From a checkpoint of a small multi-label image tagger: muon at rate 0.0053.
Rows from expert 8 of block 7, named by matrix and row number. Rows with one number belong to one neuron. Each number is 128 + 24 x the weight over its row's rms, rounded and kept within 0 to 255. All counts start at 0. Numbers have three digits each. After the name is the row's rms in percent of the matrix's.
# gate: expert gate (model.blocks.7.mlp.gate, 16x64x256), inputs 86-128
# up: expert up (model.blocks.7.mlp.up, 16x64x256), inputs 86-128
# down: expert down (model.blocks.7.mlp.down, 16x256x64, transposed), outputs 86-128
gate.11 056:136094146121117105101141113113124099142119165145083123154136080125082125133097138126143142148131160141161135132114117100146126117
up.11 058:124114151083173121138113137125169150103087106153179080133152128163124128143129168124153118090105103158151131142140136154088158166
down.11 049:127146138074168106110129062124095151169130092141150109105126152141117094112163129112166179118125123148163127181142133126104119164
gate.12 113:124117141124143071140034115114133150095164163136130152133152156145132106132135117106145161130105125158167167130135157153098134095
up.12 111:137126132150108162122231140133117103159075113129125107169108106117119147122113124128116100136148126093090089122140110114155140169
down.12 116:148130133133133132112110122119143097158150118083111121132110142155133126143130110152118136153107109132107142101137111124155071133
gate.13 130:155134117132126157110154162091075122126157120128128134157073118042114117116113116113150131161159168119071128115138161098161157128
up.13 132:120114132155114120169129119172113129148109140132121105088124154150160164126149154155100094145130105170131127149144143132101116171
down.13 127:132146121132167139143153172138133088157103113106097155129078068076143139149084113148097105140162157100127132125101117117131162093
gate.14 130:138124098103129109098044134085140156134107104133141181151094139138122123106101127134145116129142128124144138125072141112159112168
up.14 133:141125099106127109102051131086141166131117093133145166157090135136106123102110128140146110131138118125139136127072154119166120162
down.14 127:124110075149133138108106109140073110133125137125184158104095139141141129131169129116147131105162107143140125093152120109149153123
gate.15 027:165146128100103119118164135119093063117121124164160084117102101147084141121151141102166181092154130178115144115116165159121130113
up.15 034:152140141110093083134177105126115057086113179165187079118121145110107128120147144089152145156138135119124121125144135127131145147
down.15 027:159097115153137118164134095152144125142102113139132109081138101122121131123122151146136125161106133143118123158106118135093171114
gate.16 107:119103202147143108118130095151152102098123119075088106128156108107097136141129152093121129117119097107133107119154145144144153152
up.16 103:111124164093134115135132108118128134121094108105110114121120179145110136118137129141109138067108129103107163146149140125139109143
down.16 091:129154143119159148131094157109176102100159116120142153139087121102120162176131139114116173133110133132108126130116089079153171134
gate.17 106:135110127154101125151140129133137148122125142134117050067128161163147148119126131119120132092115119096157140171096099083108109054
up.17 109:145140097106150117131174137163098150142090106127137148159106066079119125140154126145091119134176114169129138090148121164143127207
down.17 110:126148118158126109167130123129121149126140150137136094148163140117120118155160111106116173120125123123129159124107138136122113171
gate.18 036:135142143138096099134139087080085136126099114120090073132149122074070100143100129131149138111075107139148102166077121130161139129
up.18 041:125142129121098114111134110136141098120136166093126147101178129082096113090104144118114088145125095079103120090166122085076079133
down.18 031:127136104118096152161155128127136133089159162107084113133096128126125137157135124086131108102147084130115137123128111152118126120
gate.19 121:127108131107122087151137138121114115142125133133109174120104163140132122098119113166103122178136103127165156134094138115100119143
up.19 123:083121140095135100144116103125148204148111122100133105116204103169101118122132117129147130120077103155175117128100120142105140094
down.19 118:120140180121103124177098142118162135101147154141173116123152142082103142119137119118181144121073160126132123146139098115134171110
gate.20 082:113145125116128107195123125116125130083132116091130078115078117165134126135149133151077125136117124091108094126150077145091130096
up.20 072:098083140127138097113116140122154143105119107112136070089192126171130139100119126143106160127084146114107119134091153133097128123
down.20 059:099124105143152121091108121135133115099119121083131120122106126119147124165119133121148137120184106138103101109121137106147094107
gate.21 063:153133103126127096147136151144115104103139084123128059128138162090110118144121145125116139161143148120124107115087136124148120138
up.21 062:136114140135108108089139126109101059113129153163149037177128190105131112077123134117124139156158144125137119118143160126126122102
down.21 052:131097145164154103125127119130139082151128114133182125147155123125133111105125125156098113158102167146109131168144110146083173151
gate.22 114:135082102155112104113131164142118097109120149186083150105130123119118110101156132148131113117139129147136136127144188152066090154
up.22 113:121153143147140178128116114135102148125096100104141174133129145100127132176060114081145128153117123088072151092078087049183152160
down.22 117:098133091155153108088116108143155167105132141116086138158102087109130135137091150134113120150145112105115141144121118113105174132
gate.23 103:108134171158136157144137159118137157106122120147068114082171130098151130116114136135128103113169101138102118132098109164067141074
up.23 098:164100100091099138145097095151133144130123066124107161114118139112129120119134154134137116123094127142106157087161177104122113113
down.23 089:086114085140106149115095126145130150130121117090158106123093138127134148125120097112124126175140124140094155168176145123159132126
gate.24 112:137118140144105156109140129131122080155113133101126097136146092120106154113160130114144139174160144115073083141135088170142123171
up.24 111:119123130125142104145079139111130187093130117114096114111105157087158150130122105109092093127143065138168094118114189116087130116
down.24 113:152127090125095138139173104104135094085118107107107087092146142083153135126148094124158122132124123128131133163123159136140090206
gate.25 104:151113158133140076149074109113138076103153180103106159147100162153118127093135104131134139173158148080104098100157086141138163151
up.25 102:112136091115102187074140155124111166152110121155144078112151136096155097159136127141127092087132109188123149142146148098117102083
down.25 108:135132132097139101105123119153111171134114132117154090169124111127139117098080097109102152092123091101141107162127109133116172130
gate.26 091:133156149127111138124132100097126086113150146110098155137119126125131134149105101119069110184183142106129120140143126141133131174
up.26 099:105134125082120093143080116142119118136108147132106131111127158089127137122100140111084152134123075125168122149136127111141107154
down.26 083:160163113087127135134123077125118162112147054151132155107135099127112167167132126108131152131114096148126173135109157088141138160
gate.27 074:145124134098135103132104131144141138101125147103154151149146116147113113144129137093133144156135134064108136153115110140179141144
up.27 075:127148102130131153121131139080131183105055068081079211134147153092088120127137135120117116153120125095110103112111118124116082154
down.27 070:121143121153115110167168123143119123096105139134097116120159127127114163136131139095102103137144106124107091139149152140134088111
gate.28 052:134158153101112114169161130146129089112170081111119111127166110055113118116141105122138145150107116136146119151090143142109130167
up.28 049:143133067139133140121146140169117204109100080125050175114149089155116149162130161158117133157114129131098165111110143108155122113
down.28 039:123145082121133171135163172151116126134129108098110100101102129123134129134149133099145099101146107102128116119129141090187079101
gate.29 012:122121190137123094128141124121156141115113122128138127150171124148146102118126090118175116127122113123102146152159127126106157122
up.29 013:152104145130102132130109125119110164133130128115075137135104125119081137140163132125152125140137124121086105124137170172135137124
down.29 010:136105131131132154141120137160120129139101099109099110168088132151178122101111129139150136125102075083145135089112137103122137140
gate.30 093:090126141106116090208131085095159121131159171146135132120174107152127145141165135099120146134075133137085124111105097149131111175
up.30 111:141114145078133137137135132130167128132165116117153141173158109161098143167143099124117147119085114150152121113126110106129110149
down.30 123:143121192112118155099105130178102130143144156162091107136144101171141138120125129139142126134141116138114119140121114110139088159
gate.31 107:120115163131121137104177147133123121124106091157144087150122153113106150120086120166138113146099141132120141142128167115127121139
up.31 102:162137136113148140134130137130136133091143071209104101117109109148139133127113126177120165151107125164137174128137162089137112172
down.31 117:116142098155094155093103118114117098108168118138092130160143132126166147140123109137134098147170121108159155124158148072145117097
gate.32 124:114147112149132134114115159128153137112124134115131116176099141161136106148132111138102131166146094119135155117158105112136154134
up.32 113:113107148058113117114125077121099101122119153126133168107146149088133146105118135133150144095112109112101107151134134113111118133
down.32 103:115142174128107094155158153141153107176123130094141121119104099141110134139104136108136114139136145127113165139153121101127150147
gate.33 125:137105159123114075153170133138122138127162145121083078111102143152109134114118159154104116154172084132170099114116132123112129093
up.33 124:141124129118111077149159135138131124132174121108086075108109147151100131111136152158096118145156088149207113119105140118135118094
down.33 123:137150129137112125161100131139143105163077106143109140120103169122123089121141100155138140121158160112145112138106129126141084156
gate.34 100:110165119142135146130105115114125164112126116135174144113124148172095119070167108102150130140108129194116082134103147138116122081
up.34 101:133104132134112142112129145147134110151125133114090104125115101099163156166122164137114126112142125088145164131146102134150130149
down.34 106:141130118128097169097136118110147102183128106129137118121159147186110119126118114148126101126131131153080112142128155114106110117
gate.35 063:148111140127125137088148123102143119161105089135135109138139074140150128161155148100128124165126126111124138131167112137129161136
up.35 059:134145122119111155076099126114152153144112145113135151149100127131124140140167123112142127177114093140136152114134129098123141099
down.35 048:190146108114153157099157091137108142152135103154163121127085105169125095121107153154093111161107121150105152132166144129143135114
gate.36 101:143130133114137166135110118161122095128137109143134138102101116115105125124126118116133148149167173125130155111154167141108140077
up.36 097:113104116118133089099106112121146128147163108126208107152131162108129122145132102163138104122112125113143132101119081129185138137
down.36 114:116136133160156131155100136122135116134130156151149181115108133122130116154142108113121081109116142156113122112098090124119099115
gate.37 019:136101105122109129135122144104135114099147125163129133150111108112114122120113120109144129110105087132175148127123112116076136132
up.37 020:151114124138139099168158093097098140132126136109070094153122126141131106108115134146140165051094116126112095134102135137136126197
down.37 016:133127124150097166142138111124101128134135115178138095154158125104083123107118116139124096144094100135166162132132133101151132142
gate.38 065:125134109134127137152139125127138142105155152127153078115152148170078123119101141126129106139109165128188117152102088089157147132
up.38 053:119120160104115116106118146144116093122157138116150136143116104113143121086145107154108157153114121061101098105164114154108136123
down.38 049:160140131135120112159106156121154139132146118114096140145132126158134107113132117126145118117117142135106124133128108158150174124
gate.39 095:140134169097146080137109111137112151139164098111103178073118167178147128097166136132150126113108116187171144113092115112147124149
up.39 093:138138164115138089132098116140104163150142102096079156068127135192133139103160130130155121113113127207142138126079129098165110118
down.39 103:152126145142102097144069136121127140102136123137097153117057146129101111136117143081129134083159127128108125127113125132134181132
gate.40 108:114084128141122102147112137115125161162122117160117173122111127112124127115112114125133090097053120145139138137082150158137107126
up.40 109:131145179153144132110151120112123120101106148125127095108152099143135145150127140083157160097164117166055148122153128111143142132
down.40 106:150135095095111158080112163102144121127124123128076116116133125138121147133136131124130094122101109120143115108122129134163096133
gate.41 107:154135141164122150163154154154135133131146111122078100141108134110047147110132152133126139156123129138087112122115135145099150194
up.41 102:139098098173127136130130080094109193110103165119088117109157164126109143124110106155162095150171121123145109124091142114129124115
down.41 109:135160102153102144126120136080140150160127114124190131157131126112143148108056134138166118155122100170177133123177115113152125110
gate.42 103:134137115119100159090119126137141103128166124155150106112147103113141179137193129134163134090117129116172138135120100091132107120
up.42 100:138112122093124136111112141160105152173128075145158073160112166139133148109151095140125119106156097122161102125163126113132125160
down.42 094:145130157122141113153127123120117132075144120155084096085159184114104125113134182130107104150114093116148118115169157132091106152
gate.43 104:131130132115105106129151148125135086150069120132104163128088123115095120113135145132079122120121122109164114132128156127125124165
up.43 111:134114096112155143091126107172113121127145105095135105138105099142144121122112125102149130144181159126125092127090136125131130112
down.43 113:139123162115139127138085150135155125143148146155118101107135135160123087103068121109140127127144139123115158160120095116117112102
gate.44 094:120128132141115113086110121145123100083100094135138100116120106103107139143122108135127149124104083115147128142096163140109143139
up.44 087:141113126133112163157121133127144153171174153116156114110092144122136130134116139137105075096123158124133102142142101156161099094
down.44 080:097127110136097135082175192153120117160120139085115143170145148120121168145107152132134132119112123142134112093161130105124090133
gate.45 115:117128141157117123162145095146153097107183156107107150124144132164137124148146109126129137180109115109163125115137118092129115176
up.45 116:136139116096140123101121169109096172141073098145150102136117134086113129110111148130129124081137143142112125140112144168119144077
down.45 110:084126173145121107136175129165147140143128117085089121110128088125107107163099139156152167123150126141139111162112126124128152074
gate.46 094:131138118100115135111164115103120133132111145170153130145085164133181131098124120136124114093147121124150091150146125123145108064
up.46 102:136152092081126137143139131163116077136151153137140107093140125180174150085148125088115150113118110067158101118181095117149109120
down.46 111:152181116158141134101088175154113100169141144131108114131151050135144145132167141136135163106153133142134137112168124116122100129
gate.47 108:129131136150105152160131162110151113117148173097110089129098133100156100083103085122147108147160134132125136162093111084159176056
up.47 116:147127116094105116132153125115114110136108138141120103132162140097179107119161138138143115117171121076126107126144135096183108163
down.47 110:154155123113139081118090139115112114118152150120137126147123122144143153129112152140154140161107139152065168129147155112104134100
gate.48 092:107123158123143110112152123159099175140143100089122111103099111108094139149141137098112151114139123158130108077089145166129119132
up.48 102:120139112139125140149113097126130065158127155176159102148137098145127106121111110174117093121132140128120185124105138085137112146
down.48 113:106127103180174165106136167193138107094139097151119104146105126102118153125127120143164105121125123124107135126134136101153125128
gate.49 099:110144130119092121111163142123119127133146132088138143135118189103089138121125102140102133082159137091120154104078170143196135106
up.49 102:134114112161123142159052099126136107123095108186146105131098067130162127132133129146139143130120135178152146163133118108118137151
down.49 121:151135189125084127135183063131111136149165116117123074117137122149092115172086097142190083183156163154119125102115142137140137121
gate.50 022:123112141151115109147139102140134092103164138157113078110115139108146110105125128128135120156137118100101163117131118170133147096
up.50 024:148141118146121151145170129137115084125123094129151088140136133095133129089125133122155115125142151108124134090167129113142124118
down.50 021:158138115155129078157120111121150089114116106143100149079130132132099143121106148124135127132122126144120157134129144144126184123
gate.51 102:129122157147143159117135101113117156159082148119133084123077134099124102135121146120125103104145088191094115142135140107159136118
up.51 096:123133165127121116089093123087108204147103159129147109135116148134076103154137094126166142115117118181087114142133168104120117105
down.51 099:146133130166146153133159117151123148145119147118061145130102122104166178129130128130111129144116109132130105093124080115121124109
gate.52 121:153146146158146122125135090100093056122149122098116183172177115106106121123077152125141141121106148112065092099140136120187163143
up.52 120:144104138189115146108150080110103063116147136137116167145142126132135131110072137145107135127144157084108094128158150114170162129
down.52 124:120119140131108134107100156170126166130158116131097082142113145138173126140143115161138126099103127094154168140100107093141112090
gate.53 108:148107075194146143143151102122113126141162077101087144105140139134141125116108129148130107147091122125145138117112129075157122140
up.53 109:104142152076107117112080148129154113115107159154163125118097110109132126131135125108111132103167137134110123146161123171109129122
down.53 113:120125147177121107141113099115155172125124144087139114118156110183142123113119146131163133139111096142129122155140125145129141112