From a checkpoint of a small multi-label image tagger.
Data: trained on aerial photos of the United States (SatlasPretrain), 50862 training examples.
Rows from block 7 of a small multi-label image tagger, named by matrix and row number. Rows with one number within an expert belong to one neuron, the router's apart. Each number is 500 + 25 x the weight over its row's rms, rounded and kept within 0 to 999. All counts start at 0. Numbers have three digits each. After the name is the row's rms in percent of the matrix's.
Before each expert's rows are labels from the 100 images, of 14976, where the router gives the expert most weight on average: "responds to" is what is common among them; "peak on" is the class under the peak. Only what is clearly more common there than usual is listed. The data: aerial photos of the United States (SatlasPretrain).
# router: router (model.blocks.7.mlp.router.weight, 16x256, trained with AdamW), inputs 172-214
# gate: expert gate (model.blocks.7.mlp.gate, 16x64x256), inputs 172-214
# up: expert up (model.blocks.7.mlp.up, 16x64x256), inputs 172-214
# down: expert down (model.blocks.7.mlp.down, 16x256x64, transposed), outputs 172-214

# expert 5
responds to: crop field
peak on: crop field
router.5 086:500555474512519477469541527501539492479493522443530498494495576547507534515511501477535518462521477490522483511529506490484500520
gate.0 097:536501513519524564509507494519508524517543507491512498513545495503558509465514477505535571499498493482471512484472489513463487514
up.0 098:458501488473516456491539502494479506505510536527472502470433513487488515521462516514508443496483510528490515516540496466523533493
down.0 099:522459496482495478475459508505526532496530482500505443509455498502459471526517543506523526510495568467490488528488502523457433495
gate.1 090:508496469496497511493526490542484495503500508495482483486521512523514510492479559519470516540503505504498468483482487508496491503
up.1 103:445510453495485468464482482491501496534471529514428512534470531492513502460479490493481469481554487501516460514511471463493505459
down.1 095:488472491496510482492487522517481524538491510465472493472508494529470514498509526481470475504532490499519484495493491501541548521
gate.2 079:489465477512516527510516488500529513557498523517554475488541469522495523480485477509496488507469463441467496531482489524496483492
up.2 107:498442493459508582512519498453505470489478469503534483487498483571524513482469497522501498473518495515509498497496494531480487475
down.2 106:527506540504515540522508497472524521507456496526521519501521505533449496481512482538491491508509499482508531465458508494486475513
gate.3 100:509512504519494541472479489473500502463513548555467520524498530505532483511474498510499533501467511504473499493458504481472510501
up.3 088:470513471454557477573528506514518451496503447476522503507534506512465490464497485451511458508509482504504515487517494512513506527
down.3 096:507470483489511457516458475507518536520496505509479479471514490506491525540473510500486473497487503482544459479511487487514527512
gate.4 088:495470498495498568496492513503518493541485484524509521519503486542524509490488462485508542472483510528491467504508520543510497481
up.4 091:577488495508487498475504503519495453531521526506526519484504474446499470480480506513480452498479491470456481450502521499461515516
down.4 099:451473463525497477518508498511502535445505534494494490479421491524513491529494496491536442495525499533493463520481467499527511511
gate.5 104:507527480456528499572496488488495473541486492515507508482476534498448462504482500548565510546531506542493512490487508515482496512
up.5 095:511519484509514486507476498495483481515462429492504469510497539495472456495504534480505561517528513484522492517520492511500497519
down.5 104:533518536498535478515529496466500473540479436486501487519500492520516503495503495495463487507517505491525576497540505505535473492
gate.6 102:491502492476502510476510499489511485516489541515571487454515490496480463502539504495494549479510522470531510504455509495509514507
up.6 113:508483482478486492503517507538504506531464457503495517501494516487543493511456460510497440528492453510500458513501497501490439520
down.6 105:472489533479465511504473522509511449538473462546511530501549496514497491497514503513479492555484462499490492480470497457514446499
gate.7 096:460462507498507495507509492498497461500495482516467496470535500481522456493488511501487495482508467466509492473518516499492450512
up.7 094:479518476570493414521492480504528487458487517487471484562473469488495479498472522522467476483488503501552532512517498509488482451
down.7 103:489508534543481507488489492505513491512530473506487496510487479505510533527508478452520493471468534467488473525515483485501557493
gate.8 094:456468482460541494487492508513509526537489478493521534460528520489520499491528528451569506508495528512448481491520510504488531489
up.8 091:498496500498507482559480504501477473500475470507468487500492501492496513522468473545469475478491479492493475496485490467519441496
down.8 096:519524478525481489480494539523497480522502474499492532530546492491491498495494527464510538505457508477519520476473514473471453504
gate.9 113:504495482602477419503484517501489531471529463500487464443519460517510494498461485525434478510479489475478509503470496475493512475
up.9 107:532513511469515533480491476507484457526508548515511544523458552511497525510510520502572531468508509538483514519538484530500492498
down.9 108:540462536481509479468538453510474484508522506496519513506436506477474485519555497511532525525495472524518495549508482434464476488
gate.10 089:480485486485511481526528511469478518459521467478508509531511482517495507517470539509487469465466509485493481505502500504501541528
up.10 103:517543516490479512498544505515528484467513511536503517495521464463454484526492517512469474491522509464542502505457523494478532531
down.10 103:468517493483488500479496513479494488493483505504565482502459489502484522516517504490459535502511477522506518478503528481526552513
gate.11 105:483553450498503523525463513522525554496506523485455568581484492495474483545473542479476500494550500495502505519498503503507500529
up.11 104:529521516491491499486491506454493463493468527474477461475518493460498493492510495507529473557500464502502471469494508512501503492
down.11 102:499521524525503487493511517489518488462486507506507548494549518514465466483516495525510509499511482518432508496509522549530518477
gate.12 101:553517496490457489505474502522498482496511505506471483449527471518472551486495531495460495550504479519495467496471496482503516502
up.12 097:528503524461471487482525509521500498465498482521479486436462469462470504494486452459461517500489502488506498476530503527477439483
down.12 096:511526551446481518489569508526540489466496535534532484500457503486486489486490523508509525484520467538498500493534471563518503516

# expert 1
responds to: building
peak on: building
router.1 186:503513506530546571516487500479509525514540560548493523510512492554523526462538483491517507512471481460514508513503497524495487514
gate.0 103:490487516507481518503537517527506485470479526497496477424505490475544498527528464487478522543508529494482528484428485504508501525
up.0 097:494519521493447535531480507441532448557462507474497475436441570500543511497522462521473480536505467491469504470459498483530485523
down.0 097:478495490527481471467471474512490469507491536512509497511530498494470496503505500486471519492480480500519509547473567482518523491
gate.1 100:475466469518543491512547513485508511445508496493527465512511467500521499537510492477482555512501477524480476471564489530500481485
up.1 102:471516466497527422469508479492499556483554502514522462480520500473472515503503547489497486451504503499544482525504490489480508489
down.1 119:504490508504516496476440502505466514505502523474502463516552511505518473495497524502489453477511534501488508523521510515481496479
gate.2 096:435487505503533509515489494507523476474486507532493526512502468521457519488507503469524480517535515483506486478473494505497435483
up.2 091:559468526506503512465524495539466497536487478516489530486512529465532489501503492552460510498466508509505489510505480477550505481
down.2 101:490479498472507540472457486508487490498458489491490499548477489457528511522500494503526488538515504466484523535468536473501536526
gate.3 113:484513526485514493501471483528502527511503463510444489521548500507493484496557481550492450479486515561500457512532505480496464466
up.3 098:490502525522554492499502510493476474460477480510450504500510506496524505502527515488524496459527499528507505474474500546499513482
down.3 098:469527520527531520519496487533496511505515497489497494508525469466502502520462490495489538451489483517546514495455499490517478502
gate.4 084:531459505476514488468492503523497551543512536494486488501479535473506482498538541437486473515556539481488539458587495466493544525
up.4 105:517513481483486535510481492497491466463473524532458496476539512513474497529477516463528541465544499504501455489441488491516518512
down.4 104:533488510486499502473586502492488474514459450515510463523526490483523505506506502522525517477510494479462493481473483533496427517
gate.5 096:483501517515497502476497521489456534506504522534467471430501524511509524513536526488532498525485509511476494456537516490498494471
up.5 099:497527472472526523483481498490522525548512487506514520449503546534568470482514492552494467510503471504481482461532495513536487503
down.5 087:492513462525514494493494462492503500505479504481541493488567468482495491512480506489513497487505450476535491466503513488532484481
gate.6 103:503498508541539489485491505497500523481559540486485461480512511542485520472545546506528457494484472479449521481504487514510457498
up.6 105:548455507452466527479472498537481509513462493513517501466528510463520491526472463479512462552515513509492488452490477507497496523
down.6 109:479517499499476488531465446529498509501497499460479483496541456523520462479515477536498517512532496516456511515504500523488495501
gate.7 097:519493463497520523461467506533519474530478503462507440491530513472530474482503537523533537560547499501464510541475515500512494466
up.7 097:502474509514541494498501497522496475476480484499534482514521513520487527504491490499539520522547502501484505540488511575498512486
down.7 098:494560466543492533504507510491495502501539514494529509484487491487514496508560485540512455462516491517521521477506471513502463482
gate.8 099:429500507505471500503530503493491495492498493507504456519468484477513510470550461526486481521463518499505507521498504518511462495
up.8 094:481514501496493512479499500484482499508487499494482489454513520496526473471517489452482477509489509490511477489470505493494542514
down.8 096:517474463536486506463499559491504479548490505525522470492496524478505481475472515505468535491514519482456496494487535526483490520
gate.9 085:537497513473487499493542502507484485509455500474502489520541512483499508517492508514500509489507466523507488496502506534472478495
up.9 109:559577487532509478468518514466522454488514508509481514508500496488535560516525531481547533529470498507547527502508473478524453456
down.9 106:437471529512512493541530508459544519494515517483473481550484485470513505522526473496483531539462510455464490503454580470465495496
gate.10 098:494488512489474476473559528456496469490458512472510495508529483475535469483508517506469498500495515502498483494498498491470477473
up.10 100:537513496509525483471490491476495487522500507505523528516464496515499513539515485515556443522476486493502500471481501490487459489
down.10 100:433491529489466478529463489500515518499481520523495512490498445497498489498452541485549490516495500526506530500501497501489459507
gate.11 101:523507543472511454463516505497471503510498513512478481530520475441530501490524470510487562508475549492479473514507548469516518486
up.11 091:484471464500487491507496506510494498473528481441446508509526503466459469449477501533478508512544498486499472495476481526471478518
down.11 084:515504457480506497463556537538513497499510522517495531472488536535529490468521491533505513476497484490527433493515514506482551486
gate.12 096:491443500499519532519506509509506498499478511482449483495499501490538507485522498493457487503476441496506488469444509532496493500
up.12 105:503509496526479514486494519519498552543507479499519510482493506540469493517479498485478474442526475517522479492496492475483492490
down.12 096:483503520527494506500486478479486548504484468493504487533505438522518525513476477519480444487480514494539505481496481535522488510

# expert 12
responds to: crop field
peak on: crop field
router.12 091:534521457451471420460573497499513496485493514455487514491454524510507485486508496506500519483474513522533498478503448456504541497
gate.0 097:500488450484476535497548495491461501494513469498511485488493500519481488512498532528504514459483512467470490527494478503488512463
up.0 090:535527483518494472531511479480471495488483533503500462521524477487496505514542508497462480522447487496498522488455472534494516522
down.0 092:505469506485513563514430493482484504495492479509474464528457482486491498498471481518515530500545548485521505525502500501504461454
gate.1 101:507504541484487541510523501500503509510464478497545464530549451520472490524496512483486465470495523509491496567492520542491484516
up.1 101:497514507546491452473468507483510463450545533473514538469440494536505515514498542526477503483520510477522517471472473462482479494
down.1 098:474507495507501485489484462493511516458559522469472477470492495479521488527432504479547480491549504505497533516492531517485461482
gate.2 098:485434501483513474493489492489499502488510532476563489531457469488514494482486485477507530486514491477477493525504479481474541519
up.2 097:468442480510471479517480493529478513474526511465484458525485434476498497525483515498473574507501524524487497491506512525486532524
down.2 101:575498550486501482537508500493517535492490533516515524498529501480479497453464499448497512491546518488510440510520497472473445512
gate.3 102:493516487518451478523480513495507498497522523480435507482532499499465541543491502536520493501517503464494475476523503481516528471
up.3 099:484539481472503508479493505523493477487503523516536535511494521544503486475519512507492528519503513561499562483570469492509444491
down.3 092:503502539474502465480538511488502469492499491412539485497483492540478479477507491483517455484498501448503469512519509521515506504
gate.4 101:478522535464492529495518526492476502499506534527573502457511472476504514483509504507531485473550508510491515506505495481465492507
up.4 107:473510481506517426513541492493520482463444453498509549502508483507474485536496483540465534479519481528518498523534505518498515492
down.4 107:530493492496490512479482504499493490509502511468494516480514496492492491492530504534462480540461514506538558555483493478462522506
gate.5 102:513490525542514448474490503514482494527551497495485531549528515518473499493483537477475513494497499506518510461487475487514457530
up.5 101:534522478528546479500527488508515479482558495498494483475503494551479538475463510541498466526452415519520512507509470478531486470
down.5 100:515543514477520511557496487512537528487517487528522498518527503504515482482510493522516492511471488476522514465489501445497450554
gate.6 100:499483469509479515524500492486500491505491473521534535448526527516461507549569525473535461497499539509506486496471526493497519485
up.6 098:551490498509504478511535496499497515503509526482497511513512518468494500508505492544503597522541463480481506496501477504499466511
down.6 098:551462468479523534449491514470433488502492460479519489517533541488495510495469498469501524529528502500481510501539492488464490508
gate.7 091:495505516520484517504495523485551498478474499490484484554516492483505492480501502479524508515543525493523479524447485498513476466
up.7 090:531488515505471553490488489443510490533499502434462497545458539548534474514477518514452477502508495510523504533495502530496459485
down.7 094:457519523467499504509483522471513511499550477507493501497470475466498487505559526510493505501482468423513467501499515531496487527
gate.8 093:486441560541490478498492526527502534475501514486445464549509488480528511494490478489537539540515504511492558483496471488494484508
up.8 099:466540514456544556508516497470494505503530501468491475537517493479476512492429499485474514492493466513482467486512525534509456465
down.8 101:477517474500531473488542471512500496485516528544515497505517461511519490472467537514474496505510516540475470533508530531478546469
gate.9 098:468513500505482499541489507482492535457495537536506517472433496517491482488540452477499461558489473519513495510488527508493515548
up.9 103:472490465548520451513493489536512482463480484531493490489478515505489486529544499504500514500515503515466484486481518512477528510
down.9 104:490480479486493529431507522467490449494504443482505566524461525519531531469532500487521534491525531524467489501500510481555547501
gate.10 102:510523517515548496539490501518493528520583530498484536569551486490498554450516532491512481494546473491500504498497496503521513516
up.10 096:516517493489408565473497505511504522467476485510556532478496499481458518506515459499544512511479545487477538517482475489528463473
down.10 096:507472486473532523477518500523462525497512468490513493496515489495487520481579536456515516529494515501509520532496561463467502502
gate.11 091:521493492506510513425515507491491490515534497497483505516481583503528516547493498498477493500491479468519509481501540485522524538
up.11 099:475451492487530478493458510498523520492476477469519493544510470499483507492506489523523499504478456471504510507530480540506487451
down.11 091:477474477520464518504459550508525478477552492527518521444497498518507529470539534463500490517535511541462495483492516518530519507
gate.12 094:506505471501481469478510489477467458501530523488495489422490470493449466501501483495510442506548477467479525490497479501458505516
up.12 089:534493516508507508516472488482516538512552501521477517524492517490468504537487506468522484517553466505490509518504503478543497535
down.12 098:524494565473478497521515505481525454502519490538517468489529474460496530544501493513492494523530489480516460462482510512476493495